config = dict(
    tokenizer='word',
    encoder_stem='single',
    decoder_parallel_block=False,
    learning_rate=0.0019,
)
Rows from block 4 of the text decoder, named by matrix and row number. Rows with one number belong to one attention dimension. Each number is 128 + 24 x the weight over its row's rms, rounded and kept within 0 to 255. All counts start at 0. Numbers have three digits each. After the name is the row's rms in percent of the matrix's.
# v: attention query, key and value (stacked) (decoder.blocks.4.attn.qkv.weight, 768x256, the v third), inputs 86-171
# proj: attention output (decoder.blocks.4.attn.proj.weight, 256x256, transposed), outputs 86-171
v.115 101:156174081122149113126097112170094157088163112136137122095091126111143110153097090102082098125101134137123151151119113098127134124135110099168132122123133153155126094120121147162143103151138142153124142159125062104120128173102114145152136135153129107154152106
proj.115 105:129114153154119105114195151154157138181076174150130144123138119161143128106122152140177148140137145128133142104149127160111103127089154116096101075120154111111120123115084125142157122141138097146099107080123137116132096116144098116104095159102102146150094159
v.116 100:162172157119116115150132099193082134105097107101137117150128148156162134154131135121062130139114054122101156141118124090109169125135169119143144158158117101105142097139119133100109099124102119112127111135118121106124104092116151122120135123170118103120155111
proj.116 107:076087136120138131157108158085117142124121103153155094119112114106105140119149126109182132142143177133153110132157109140138137130137118133107144134144153108123142134156139138160148133104140156155135172130193130136118119154135136155142144152125184174123132180
v.117 092:170164141080079140140121141150156132080098125140065131157109144118124113143118129132155185140159148148153104143149159155139123063125142164124167156143098127119130166117126114134146125102098125120111149125168156131111155153100106115131141124192139137074120119
proj.117 092:127072116142166143138149124134157086146154109150169164081136115146131130120181132060099120132099164138138172138126108107107177149128141117122125101100171139162131092114140210105095119167142114130161152129106099115151108132157132118137121110151151161144135161
v.118 105:118126157153151079147109109161109083168161152110143127130128111137102168083120133104125129125145144111129121113179095154173096132118153164122118097122103109171149093103131128149132131121150111109129144127103145107146139136096116091118143150124194124096149159
proj.118 098:151109108133141153112167163100122160108063131122130126148155110120172134141139110132098143124107125153090121183086172116102125115150136111119146147186149150132092138167173108129120084111103166132116092087133111124108143111144155145159133117123083127162111100
v.119 100:088129135126090111133166133154141127121087125125102138160152107125129121105099168143142169114116122115155120155080132101115117116147133111133151146094155147120117184153113143143104112082105112120149123153088128146073103139147131119157067101125106138139105142
proj.119 095:129115127102164137152093103113148160116180154142092121133111155109137137172161077107123102112146148195105137119168152128149125117121109096127108095143171098132164136085139088114119137133140130187127140124140154101157167107120114129117148154129131141111175146
v.120 099:125143079099151110145154111160058134133158161126122144094109167124132096094144133111083156115108154099135147146153109158118126176131116103166103153145120150128135130121102140150116107147150148099163111089083154099189133119133134143097133162146121145173159114
proj.120 109:136123158127143134114135110079187098122113121112137128176145135112151102111113151142169101170112103095122110098172149109145152124161141151102135134101166140146130134137153104105157128143164114117050135158109087154086107126140127118143168107132093105094126115
v.121 113:126100125183156083120119101171128129142115157109142113120126115140096143140152094115101089133088109155107151118117135096127116125138148149089115152144135150110138088116111138118122152163184164148124179124139144165079092100127164132120165171131176136116134129
proj.121 105:127160107112113191144145123127135090095144137147099141102135106134142092148107104106124127068150113115159130136121129135090088108151092125083131089109146134116144131111134152155132120109091080123101133126183157147128132159126142133173103123134077092194132140
v.122 102:163160122096109132138153117094112147109095137131167109154111116180150087154131133130186145115073150097115138127142147102136162160101125100112117166154187127150124141109108148158094122146091084141136138095151124119128168110144125102125086119096132106149113158
proj.122 101:080142114131130129092165096136156128148140117126097086140138110072085157121136141149090093145154140138114107119139106154113080152138141146154133099108075132119106136160158130096152121136145153114087103180099155098146102114149143118142177108160140137072154127
v.123 095:112123127163098120142101069091140177171136105136126086138154137138164144109095122088104099153097152138145147119171132092157077147117180124161128175109128134079110141144158115157124174127141099120142100155129120097129144094109107180130150123142091104095148131
proj.123 093:112105110128150120107180137159135106105106130135129125124098133140111124095118108152143141154128135127067129132117134172088147135125103136145167118147112125183098116089148115140133125118118134153138146127125121126117110162094124126140070186101175141129116101
v.124 098:147121100067108124102139125131158123109139138127116096115083132158145133126131133099108139086138139126103118130141124112138090124077163122150122151172127131160127106164108137191119094143115098142142196136122191126156141128129135162107093132152180158153146104
proj.124 099:090133197113137121125150143076128111105080158119117150143156091101091120130176126154149145167144092110145143113108123115100157133157122126132129129122110129153096117111123165087119131108154137125097070142090146066109098127140104107136137141135121117118130152
v.125 105:153136102138130144141120144131108131053140142097116137124100101109124107130116085121161141139114153095146134059122112113128146150097130139090142147151119129061101102122142117149109127121122105106102132099117130120109146131164152148139091153159111118159161142
proj.125 106:125163109074123116123106094090149154189118107151151099124113167118145116099121174092164146119139105139131122156128117142129142127167154139147118143127101149094150134086113125112156131158098105136100123142130134142145072107127113122107171098125133126103109105
v.126 110:129119087196130104150072134117068081193099166140169106117085096119110145107096099140137104107116124129113135083173143092128132148126146092112141141152105118157148113133142160146137149134128096160147133099164111116140115116119138140132136130150161108136118117
proj.126 102:113131153110108130103140158113118140119126126136105119114180159118128094096111143161155145101152101110147110151079132131180116112141123125121125168128160149154091136117123133108134145133117128101083150136088157109119127120101164138140113162104137149106145120
v.127 102:112123081119119136102136126102117138180133122092120154145137185161160143128145111093150132131115106109154088159105092142117122161119102109141118094095128124122120116130080130104112135122144175109123124148134146149118107097148096129123181120084098140140160123
proj.127 102:124124121144117099152166096162103105118102125142164107120143106100139104132149141171129146122157114090146158094176156098151109119128155130125112141150124110117155149107157100144125134113096107153116132151126122128113138122139145112134086152142129159117095133
v.128 107:123134144128096123109109173147123159137142147119132119152153152090173118127124093106130116129140128174139112152129151168091134120099076164166158147132098106189114104166156160130076121146172131123100113170156127137146120148100115148194128147148113097099148107
proj.128 103:118107093113145151136152130144133150130121136145107116116085155153130100113129135157154132151122097113181171085105065122159138144112153122154117134132156134097135153112163103113185136105086111108117136121126120125201104109108147112097149157139152123147128125
v.129 099:099131124135134149132156114127123116104128139094129111104156137104120095123125152128130130165100123213164136144105154154114112142125143117139110103148115143108168105096110093090159092140121135105140136116139143139107166150176107136103130105089098145099110131
proj.129 100:098117134148144125118113120127125151156108149095093145100113144144099133158121113111138100082112097071088100137153140117123157148132097127118135156128171136121082149181134120155109094125161117147166137137115132094126087126138164088164109091151168102161099104
v.130 101:122094137141143089109173121143141147135158112111087096138105104101128154141125157142094098119134145108100123144086129118136165171143162140127136103049166100122145135130119121143088111120114122128125121157128137115119147084121157148124136122122170099116115123
proj.130 092:150183175132124109137099142079150174132146129133140135111151138140154161164132071141117127152150133125140154098138099125122149123121102118129109146191083123141129162116132122140151168138173139139109146106108105118108093133127161102108137122130122127129146133
v.131 087:144147109165150133148145179086111134128113132149137176106127146131157177143128126086156178081141099155157080110113097120128151105115101112144161126114129099131098122089114186163146133123124154131074112099175173111116164142089124094092127140082160106105146123
proj.131 094:115127114127143135093147097115138136138131100110133089145133125109107106119115145143105071111125145103112124167119124116115105137132133155128117134150107111131137111161151080100108105123141100111156161128106130119159127109162122152178132122132154187143090117
v.132 099:142078141115097144171095152141163111091147132152137123120125120138098120105095133131122138138093124144108120148089106130093122146133170125154089144131145118078158157140148195126154142113125129127084105154126126155125140121130089161136111176104157145163170107
proj.132 097:114108179157164146138145105127120153159077120110105114153118127149105137148174128122115131184206128125124161112141134110116099119152083146081165111142112097142111095090112086107144128118144107147137146141146163147132112188152191131117132106102104148118106157
v.133 098:148163153109123123152172081139146118131112138173102173118165105133132134090125115169123151163130137103119156137124131124142100157143098113112147144149137151132112102109148095160129124116119127136109135139112107114093116074149120145155103125156165112132166141
proj.133 098:133117108153114099101099170128118135092132170095129124145104148134084163131150172112150128074101090129111119155116109129128138115071157111132101130099098123074137116120132132057130117134147158135128115101140160111117171152140128123112139155108101107109133106
v.134 096:080109146113128115118106100112110182176093131138136111146122135133080146106130112093086150138116143151123145150126116120128137140110123135163117133157125126133121131119115145104104105101127127142131122118118108166119137114119173118151117117115127110109121136
proj.134 100:154150092113169134123127120131146134112157095118126106096130081148158165106165121141164117087161123126163096094091130105138093121168110157112111135114111126153097121153136132121174168173130137087094146150126151160140108107089129158114148154122133094122140133
v.135 111:143125124093122141098113118129090158166163164088147136080147143061145172101134093084166120151119144115154136113135086154134089128128096131146094062173158103147126137126154151114133133171115141101102107108099150171161115100094141106098137161101121106119104112
proj.135 093:119112151130151139136152122130165107145100132142120091131128156139087121147127078104143097121140158138108162122103113129139143125110168171119127108105083154109174124123114096134131167103114120128108130163149154156094149158139092133131118090115126140125139125
v.136 094:116121134142169116154120112154088141143109137103125084150159166137114129115106126157071077094124155136127134090154117128136134119137150113114124150111129119096180129145098129105141130123130068088117121134113145114133164054127149101113139144120107137160100139
proj.136 092:127142149102124090118141183145124133129143108132124115112084126163145121130118116117144160199155151136128095147093126122104146107136125125124158133118135132140084128090094106178147157116112135166146107098163153122159106171114123175133110054133149120114141131
v.137 113:132132027102118167091131126096128168137149146136173132118151109106163113162117100137147122114116143160152153120141105115073082126084107129137094120125127125131117138095153165139098139138164136116143108090094140141120139157119102162105144143123099113152129140
proj.137 099:123125157102112114173158145146128128123115111182119171170131161123121143093121160105108169119121131089089118164136177135144143110155142133132114095168142119144131113152135125135126126108147136121119146155147141105128139157113142105124165126164121188130130088
v.138 101:161076136153157124068118106138138128136133100140128114093129136149095113153109125121153117124132117149101103129093116154132155090144143123090135063143111113133184113157166140110108169116115124144126108100121111158151155163148103118147111099120133110149141112
proj.138 101:108117127099182130154105118053115150095105154081139122179120100126148131115144137159082132160129114132178145128145109143144116138123137139123118160159165144127047120132142096172120130114121108113104172177155110102144115083118136154113137184163133161116113144
v.139 096:118142105137145143085117142095090164157117130146126140154180136161124124151162104112110134096157125130116128148151090157120080111147116137122088139130117124094128112069139109142105148135127164115152124110086162128159113131108204120116124127139143123142132118
proj.139 096:115136142142129129180094155109119134148129136149136140143141130094098167142153104099132175140137149123125114147131120104126104152096112173102146127151129123137135123157166154164128106111108117109201151118159120123102128149135069136114123141149133107103083183
v.140 089:122142115097124110162099097095100146130113127079116107144132166114183128112157174122131111173076105147135100117101129132145129078097126085100134132091128108102139107163118108173124096080138101159115121122134121110114115141137109111107075127139083139090155130
proj.140 092:120123141113119117133092170154152127151135093108128160102127124150130168140075130113155149088120122112126126148151144156109136130125144145135143182112159116149130140144108141135132151135134193094164129144083179119193109148081135141177157138097126149113131124
v.141 099:157158131103135185069111152129125157143153117166095120131090148117129109135122148111158151115143201135137164169133147098138100109139091110121118121122086113087145136130128159143142138137142126138125102100151145153165158178173145099106113150158116124136117168
proj.141 098:122106111128113109158100125131126110101088174095192153137114134125136139136099099131134123140157073103104119134154115122130149120123147119140135136115119171128137155153149140128132108125083129094144138111118116127116131117073100119129072120113134156133109156
v.142 112:102056120087110132112158163109112142158078091191113138156081129138154108098112138114127159098160107125105094111134102157116151125131120072124157137091143135137102121073139137137091157149164168136102139097165096089125127146153110121137096130154115146164155125
proj.142 103:124166116165102094147088089140151129105113143106126126160149173093148123163170126164122158148088127119109145164083193106139086115123154174134101145131143074125149114131154139114168122094069103117113132149140093158140161137115087150139116115128136110129170126
v.143 100:134180149160150173116133117145166116143157133136066112152146109112116132131147098171109116140144107164126128100122110101149138112097123117139101124119118156115133147113144115150159120099173071124126125132184122114093125127130136133176114128137165118119153126
proj.143 100:113093092158127094114129182129134152125168097132098140139125138148128149113115168086135124143081146125152131147111134099135131145110154127143137165104100120142085099117082075117139116129105157157133110111084136135150115127160107144117138155131140141069156143
v.144 094:140111144125114149105098095113113112125153132110118112100104147158106123131135137087129143141139155143190081134101150126145144118156123124081099149146130101141133135115112111110125100205119055096078131100140117152096206137127170127099161127077094097111104166
proj.144 104:116139126149118143152128111145129141131101130119176143177126120153125157126140090139148116153112064075172163099127138109106096152121136121150112085175162141133095140111122141149113151076123163134149114135174155102115095164156108096135158133179117092152131131
v.145 098:136142141088148135132133101119119121090121134098108104125128123096139129101134149133132070116135171130164126149131128147139108119099117159116137119166153113148140152138154109108114118098099104182182107175137143168130110111153146142193107145124094157111173124
proj.145 100:111116130160132155132093182122083108127112162158128114162126115147118146151133088114123161130109075112134124131132140136079101116158153131138104093094127130095134097104116133139139102170111141082157109111095096120115127161077155122094155108123123077158090129
v.146 101:149115176096104118130112162128106129116133123111127123129139115122135128146136148131126139176134136113120106088140134181154180149142100168193117104134093189072126133128139160139175144147155088094104122133143069105126143079112134162139150150091117115110104151
proj.146 094:097126082136136125147104150094146106101122137147161138170115097140122137120119136123131161104150106105122138114125118136129112112135132145108131139158167108132108110148124128143096111140105134171141135121137116147143136132153140141211086158123146121106144096
v.147 088:127161105116132142103121137138127181154156135133136111119095121172142119112161104112163090111110149130101121119159143130148101111159175124116090160139143134145135147130122101125124122134156137132114121164153141162098125094154133148107167127077195117093144137
proj.147 089:099113141107138146116129091134128085138105151149144114101129088107113111144096137142113155167163120132113133133117124139156135153096170134083158089135100107084123119123173125120139100145086133122142097094104142109111142156113143137115133146097137127139102138
v.148 099:145111124125139119078132141130128111081150111150118120114092188090157124104122100099131108147128115111124101085120124130146143176125109129106116139120110136099155126128105129144127122120147170106171090177159088110108128194124105133129111159105150130133121119
proj.148 099:093123130128139102153131110104144145083073145101117159134167121116120116097123128123118119113131120126168140146120110141111109140128115116117161103142144110116092112147132147122138149124151114077070156082145141119159125101139135187134054074130136119102149145
v.149 091:128101123147133129135126142071162163131137157121093150156101135159109141144132164100110112112095134131112133102184118091135114124140171159141108117148108153151118092104125135115087133176109133104114138092159126148189169111093114091127148119117114155143141132
proj.149 099:133121142093112142131123109113137138131150135112120117060106142116148145102123114141123144095124127107135108142109173145153144129134124121117174086119169105102139137132152127175123094065155146160123133084132120094095089153145113154089141144105129161088133113
v.150 098:119129176109136106128142105121139153109065120126143155101139145118092119103129107099151147111153159129166097108067144097142152136112089130122132178142150141123123187112138093127147127152150176142132134154143117157090163087140118168123071111138109090105101122
proj.150 105:129163116106118145153088123179135112084141099123103143146144117130168128081094125124122136083124096132126135156201134160129096156130122169127111109118126120149156090132130154102110126107115123171099148186141171139162088170127137110108147142125135151135127144
v.151 104:137143120094148167177178128122099127105142155145125162142073110134136151112108174109112136098179115188134100113149099170105127110110100131090165130135080117169165095157131115129080122138152160094113142172139108131131147128137102118109135117119120136146147118
proj.151 107:119159126137124106096098168181136104157134148098129138127174148170151107136141089115133110149092138115126126118127131098149134141116163137126119122155184102111114124186128097136126126122118127133101117088108153139094148143095165117136118166107130147125118151
v.152 101:103145112138078132130103079103123130153079129174087109063133086110138174107093151142150119164152140127135120151106159126153143113134115103107127158116171178148139079125092165143117141119140188067143122130138094116127152128152122123118133102136141125086110119
proj.152 106:129139113146115156184113176099139079086148123071157159165108162146129060173104125136121161113112158137190165113146124131124139118130113125152184129142102090122106160128136088155147116149110098189114115130122154150130139112155115159128103168151122127136121138
v.153 096:111129132150154121084124129158150156144163126107121143133159105116156111111145116126108153130128127154133154154088106128111101099161107121111114123140134088142126124110148145115125154148063115129135151154123155103088128080122147114145101136146126114086163154
proj.153 100:163141161118156147157147071111096101162108069139129080142075145121109099167143108148126121121133126120178111117122158085154143127150148091155130140093135172124128127106131139107126106114099131164084114150104122150141110153106081117137165091154148154180118134
v.154 102:119150109125156104170142091158134150102084106125121117128181128133108141125160162105098107133144127147151099139098141119107097120098150093124140152067120147160093139092151080140111100148113127109120158153134110164157113154126136152153165134156094119121100131
proj.154 103:121088109107119161097117124129133160158150132128131164120143119120089113123086137132144162173094154094091135129132074134125146119125085150124103129123147117141107113132145148094097162122118150131159127105139150101104115074118161103094146138117146115114118122
v.155 100:104133114153153167139134141171060123102148100124139144107113139110109100136143140143107140103145169164118099123126118164095137102130146125147081104113115131121145179086089116176082123144115159116118075108109089145113152158136101113128134150165123131130126132
proj.155 101:186138143110122112113117122082126126189089137104129089139159155156152094129112119095141099111121135127092159116147138144157137133145119126146184145141137130169139094147121124106108145102155101148133204116160156090124085092111153104089112127089131149124140122
v.156 101:139120121130103126119159107119127165075073155109119148142135121122138090162162162104155129175144134131113130129087154133097121148121167110101095140125199154136107159093117193120133121138108178158140114154111161099180187152128081117104139111150142122145111117
proj.156 104:128108104156139122082106091127099102166109117119147147095133136157124131093089069162133093121094118156145086105144127128190151096156119092151170102104074130130127090131117093104099116081128103120082126148136109117131061135121152110138093171118105153128130129
v.157 099:143128129103153113108130136116153108139151111073115166146148199122121158148133092134127158147153119100147162152132181120097119135101106118134138124126119162121100147149109113100144117058088091102105112163144120102116094115130129069120158089104106170112122150
proj.157 096:092143116140081135138147119113152150102099151113158090089095119138118062112103116080155125095111139162107110118117111128117083129177144138111107130118125119142106131132145155141090132114147157113094097140082107170123145152101133125108135149130171105133128130
v.158 105:136168152133153161176134131114165143129127080130144122131067109157093163136110120096097120116117124124114153145112119122098128154093098190118127147110144134194095091115087110106158077142121126114114121141124139148080117119086115099127117136122148162134106131
proj.158 106:151138157114138144124137136164103116095152142139140112114133147154150079138133138186133119114154122158124110091120136158144146124143176107120108104161138142117174130130126129180088153098115119129138111129119159086113128129133110190135174170103125151123158136
v.159 095:136123117089149141138092121080140138187166181154169125109090146120120136154096116103132168123098138142102112116163129118124129139130090111087133114140113096126107128152164129092152143069111111116139113136145160123129124109151106122067102163111133149131119138
proj.159 097:101099142132142142102182120163105137110110114154126116138132086145117156089138147150124093154141127115163131108183148114137118128119150128130155166103119141110110158158099120145143148131102161105144142141085138063100088144106138115156163106134134092128147141
v.160 100:109118159134114166124128135144161201145147109118112100104110113135123132125147162176107105118144130132125098102138126083123120097091128164125085110118156146145132089154133153129160103111132107103113138159144125155105138175082133118123113156135179121100169175
proj.160 100:154088119120149107118115131132138085134109114132153102143119161123102125129100174109127115149085151156131139144132110134125109153098116080137153155126130107090091127124115069152095145130145148141103089121110107097142106127156117108138148126124097121135116115
v.161 100:123131093142072131103122103113137163126102134133111125128112132118089107156088103171111135150100162141130122134123164113115146080115114093151138109125162133140117105103107157126157152144164126135146136106156127135103125110091150146093156090137117125158120167
proj.161 098:123143135145140133101106155146136103125138120141121146145191129111129102146182141163094123141121148129133089121077097154136136169093138156130114143169077087077092127146121114113134108124150118125099145147122121122105095130127134132120122168121151093107115112
v.162 096:167086138145176125099112127150116108173104116129123144159121134150158150123123102125139115141108158175139114158137137071111150145042122108098123120136139113148103149099120109109113056080122125151078146165162144116129133117097154124113108106099106125120149105
proj.162 095:109105133152060116149133118111133107078126093168109110145120134101123107132146135119105162083093129117123123144129117129155149115172136105138155130121117138107149106187144116138102170125135144095143123119140096136131151063142095131150149143125154133107150141
v.163 100:126122128108097130123141167135121144100146146115119152132108139117143134147163121132106139096149110121114113147110105109101163101120158161142129101132108110126177127147079132120129129128159167086097156113122126098143125137141109129123126091140137089115114132
proj.163 098:108134128140101104111138123163194080143107127102147101149127123130096115095111116126177114100092144115140121127121131117160159133127101069098108131142129159067108129134173100097124084125115114180195119138129147164149099131095148167139140151094081157141120136
v.164 096:121116124130169100148125113114119116144096140202185128164108178158122135152140119079116146141114120149126146093151110096142144103154149127123186124111089101125106123138143123138125129133120112136135162117154160112123149121137136153096105143150111139113115134
proj.164 096:113139182100126129138137119131141096107159145125117121091144112112146101094109127131141082107142124111095087148126144149122121165128076153161102102176125130135155126130136094099125127152153146107121097124140138157128124163124123103145181117128093126144178100
v.165 101:152166095125107130100113098123119125101130174108149099125158129091123135142122128093150125128156152111138171126150137144138146098122100122152127095161152143119153102139132140097135112124102145177185165118133127126090133149134117162130138097122104127144143099
proj.165 095:130145142112193131143119117106107138136160117140107120125145131135148162125164139122134124173100073116119071120113122133087146141142138161109099135077140163148095101089144113116135130143146118096144112131145144132115155093130121144092097113117127108125100163
v.166 110:124135131116094148144121063155133169149176162091159130118122186113101146116135139119153128128088122130185120090115114122091097105135116130160147123162126113103108067155088147113142122173148115147140117064086123159171139134100090119136132145130133134124132131
proj.166 100:124139157119154106124132154115114132118127090131063103091169075123159150140085155122136136140145144109087137123151132135115127156140131118105110138094135149135166174130137121124107104156093116143151116138133140108092127129120183130119103092125121176112114123
v.167 101:131116157093142139159088098148154111096107109109127097154080102108121140102129146085109093119165099104170139137132159172116126155139123108138085096127087109089105119107143124136126078149131078106096138094128155132077106116117144149131125133096100161030146103
proj.167 091:114124107154163147053189116140108157119143122151151156136168124109123131161110165112194150117090130146102123136144128097139144139106094110138130148120136124146156132139116192109172140102148106170133133116103117127192146123172092142136108142139155139170129138
v.168 098:099131173111107111090161125161139122137132092127115115157078097150122110117093125135097133120120163087123142115143096148100117139142128158121161163129083132129121110137119085140153080114110138067146138148128087152145125138131142115096079101086124142136145132
proj.168 098:171178104134126127127137143132156127161159132143128133126161141165123124144146130140125138165118079157112133135119151120142120108116168098118095109108122142107113183128144119090146156111154106153146121088124145116102112121110105128109135099112137104133138117
v.169 094:106118102117133118168115104114139133094142138104108159120167113140126124161143115151147130088162145135148108109128132144083101102096128172153139123121112134149139160107160132148105129145130138154126108119132126120105151165075115133152138155128124116170137138
proj.169 087:156170153107129103110083157120126124152169143127149114123085129098114160135135128138102091149122082157112132114152147100128127136144146100113095126135121114155123141131072154110170117115120127130127189128115135133134096104140131107114139096145128102067101133
v.170 100:119134125098092123132092135140159127132118136051104145124164119116174102106112136141116126116206114127150111154112120101115133186168131157098141137134137157078144156120129143109141129135141160135095155107115143098114145119154110116110118135098093139174123102
proj.170 099:128128137106138152112152101101104100128139148152134088138113151182086107154102114123088138102097166120156163121124134115128119121111129112166105123129119110136106123131138126102129124115130143076146065130134103157135131090144102182118139103133180139105145121
v.171 104:153149175104127084116149120152103126096163106134098184183148144183099140136127117166139133118133101103151153126173108118107148119151159112135148138151153187108082145070175102108108137105124122149120120141118115094115114086129106133157151139092139128137137147
proj.171 103:136118083114138154141084140108161134156124155134128121099083121112135104135154168135122102116089137166127112072079185147163097133127139149087128147138139102128133119110085138165143177147126120082129146122140119191116122154131129133146156133142120132144123113
v.172 102:101085139156087092125155123141065127130133133132158101149078141140136095100110140164127105107134136130115193118137134075142167166117113155120147129150134128187122186117116112106110129148120163113137118126148135172096113088127091151103102124084115131140087090
proj.172 099:135118117091128183125116128131156149150131132111093102120141158135140126121120123083122133112114149168121114131077134208119123133133124078142131118086119155098116093135121141118140110125127063155114133164170128095133125172159159118148187109139114146128131177
v.173 098:177111157170140102146083171123114121111126149148173123097135130147154131118155102108158096112157082136161163135111108109155136145112141111085141098162128107129085139128145118145142137125128125156121120088108138163161177123126101130077127216101074090135095107
proj.173 101:087136122089119127148167123141114123130086139125108106138095128065107135117130146128114151149114175157120092112120129109133118096148116131196115174140134113133158103159106136106123127136078140163123117167120152110101153136130131136144165132184180140114143190
v.174 110:149116095146138124170103121107105088161124111144160139101133162152135058125117129115151103165130136129149130144139101102128148134137145109109153108108121115120150179130119106113106102124128140121115146154131125112101136119145118128101137090113147137128097109
proj.174 108:136119121106090136108132090151147127149144101158134145142126112113147186130172129126140122115096150109122139083068151146128147122124123143103104180165132156109148139159168146135145129103104144121102118111155119139150082114126105134100127132135089170109146118
v.175 093:087105105155137160113152095126109150110127106126091075111170123081139147187116161110164095156114090124122166163137119095137108113115096122135153111119155108101105092128145106134121122120171128126156188124173094135080138127118130148181143111123108171121145137
proj.175 086:158154143112087098106147125110115120092123076115097172144118142126146142123154144121118115108165131183140109112146140151116160111096140112139106129145126141139179129125117166152124087127069150180156092123085139104144116120178093121101156102143133146103101128
v.176 099:148127115112082096130174111122135185142126105106137113091142111146161143126092088145158170137150127080108067102177168080122126138102197127137101113129123100154116127145153086120149147098086071113139134097095116155121098125112109092124122137132123111154159109
proj.176 100:117124138149137134061096156134140100111129148087156137148136130158128121154100156151155109124130124159125110157092131153128144142140051101089107145140101112117130126167081108128148126120109175112098130133146144121168138114134134144143099128120153132113119129
v.177 097:146126122090093127146155102139138162142151120126104133161144093155166134148113124139179131129102149098133148125120122124099125144140165112121122147116119106099106159130151124097121161146162127148124086083127134138146136122104119114102138150110053145145122127
proj.177 099:160112161178125084158113197116138138105112128129134139122131136158117132137181127114088126113152113133135107141136147145087130138072113143117113161113118131175116137170091166143127132097099138123151149142164132156158165067124114147165125108179187094088127115
v.178 104:111081095110149102100143149145137124142093154105130189107129062139157130120137101106166156116117117160128134182157158102107153130121112147153091153108117172122125121110174163091138103105119121130152080143110142157168118108135114115106131092098139120128126101
proj.178 114:128147110116148131164109108138122134134163095104100104140085199141146169125130137129133103181120135130113159086109126135147119131143128077117143151168153062132105105151141124106121120155150133136111146121116066134096135134112142129146132136148152087137150118
v.179 089:116119148138113134110117132142127087137121145165110126114154130106173131115087120140120153122113134127149113145161127083147118088096123127168074162159087154177140147147128128095100118131188137107090140109076112083131160129139150143105114149097110167091118101
proj.179 094:106126113106143144181153152137146163113148109134137119144102144133131122138173119140113091114087132133091140152146112114156102150132134121108140099139156081083174141081107137088095165151098117123169104110143118194116133137111117112145126103110166101102152144
v.180 098:119158157110111150101137142129143132097147139176180132119128086090118158113153131082103125172127093104120067126110126186141147169122121136141167128143142113123099100153162115105138128165142174136109135130139169139108133119120118134123149112134161093168145144
proj.180 096:167087134098127114116114126144151147139130132102111171107141140133092105182150088080093125137148163159146182158127118096077110128108121127141082135085138110141126144081090160111140099146148116139154088118102131130153104128126143124109135143098089172138089106
v.181 099:127127146098135145110139131149138080134160124103139099142095116168137081151110109105155105152141148124174141151119136150124116158140113131128124100117087117130151174108107148111142136141134137127148109114154134131128143081153128147067121135125140124099064138
proj.181 094:115128148123110110181117142171130147153104143151119106126152120106133121099188107145121135143118096174131123087146128115099125091144150110120139140126164109120096106147142152155107106104094163128102097109146112077149115156100133124172130108119103126188141126
v.182 100:103122148126113122125146084136168185123126122168166137123131103141162083170088106144086104148152100175104137119114149159119183105084138128100132160062135115144117159135145148123102098110113138174150130117109112126104140115153130158145110112134118169136143136
proj.182 097:154142110138144091099102174118122082111164112109105134151128172153116118128123172098139125113126145077182085168158133150153110138159151065132134118132135131128133103133103109152133156122109124085104139134134171115133140128115111153127143161147158114116075096
v.183 096:089127135137142105124116136102071174126112128145144136148072135139129139118150138120086100127117105142143119146143131103078128093124128132143102085150108152177127139180134119133092093074112147108134100157108084152087125165139152104163134146166156127086167128
proj.183 098:142127104116135140144146124149123087139159188144138099178140154117161126147099135147143155166151146143115143143129075181117146153092125149146133143126133129126095126115092159112157133130126097146093120074122120100161125133122124099092126174100121140153100093
v.184 106:145112124111109125095122123133118117104161147120150151103110121085146131097137136122125151096164101103069136138090142150135147157117122114081181098131151116155142131169165145116126115140130127137142117087128147134190138113134168157118133126151117144149161134
proj.184 100:137127121097143173109128153107116126144139166151140145120121096158148125105124134108105135161061155142166102133183157096141130136128131094152083142151101103118102135119108094124149148116150177157135107090128118100117141133121135085125188078136137066132111117
v.185 094:117144132178130127093137090119115072108115141119117129116127148148160134135115099143124130089145104133141145144132162152112081102121119086114126145111110116103114079108127078113129131132163126101158181149112120155142128099132164143136143115112204168144139114
proj.185 099:114105097154142148181086166117198118114111119134138161128144163104088158100163135094130075167101132112122129114096145129143170142145139144153075149155149141144113145144111159094147131093110177112089121080136098124135144126132131130151133140135093133090095091
v.186 104:118115100149126119125098119128160138123126154126134124179142162101113141116128124139117138144150142110088085144132106143100106137100156128067124142134102159122142100133104127181137127144132119113110186143150073095116122143123180088139160132103131132137127100
proj.186 109:135130149129129134134147129114117101121145102108105099087089169094095179120096131136126165149131105125137172155137131106128150126094106123138078130100164128137151154129118155105113133135140177110105066127129185124131141117113054146143100146162133145122113154
v.187 099:148156126147133184112144148116174155143114142122123146101144138128113136097127148111103136129141137161108124135124102148067149098137124146106107124084146145133121140182167090107165102111132131160139122141124124120104180129159132121087108113129094146077113109
proj.187 104:127111133113137107153114147119119115125162182122121108161119155141123111108131111147109128116130090109137141126167119101129138161108159115149163102139111126065131087071123165124090135145120135173123154148124104133124090164140108103149150156154126116148114152
v.188 090:143098184103169083145102110167112138169118133120095123135135124145115121125124118158132144127127101146116094118098124086168109130164147141129160107117182143118138099129143074135096133126136115093174139124123115092124098099146092121118125143118134131144159136
proj.188 090:104129119138163128118155080138127120126122125171125098136146129115131114105103147162124146139164125083146128171152127146132122111111142093127094118146103124132156103155093124154152109124092125157080104119129142152110154152146158141141140156105150118125112098
v.189 106:122124180170131112110149123125111060118096152137113091185132137131148126142143114153087185132113154170108120153142139100151093105187125111097130108139123137106153148120140156145117124111128102161110166097131124163142133152125110141121117176081149132121184138
proj.189 101:155119084080152164156104130092157176152158132137139179132088123164122094097131137086148137129149136087121145079116124113099138154096145152121136116114131125127139102149116108129147136094102100082135143102184171106101085164115166139133149087141078125158098124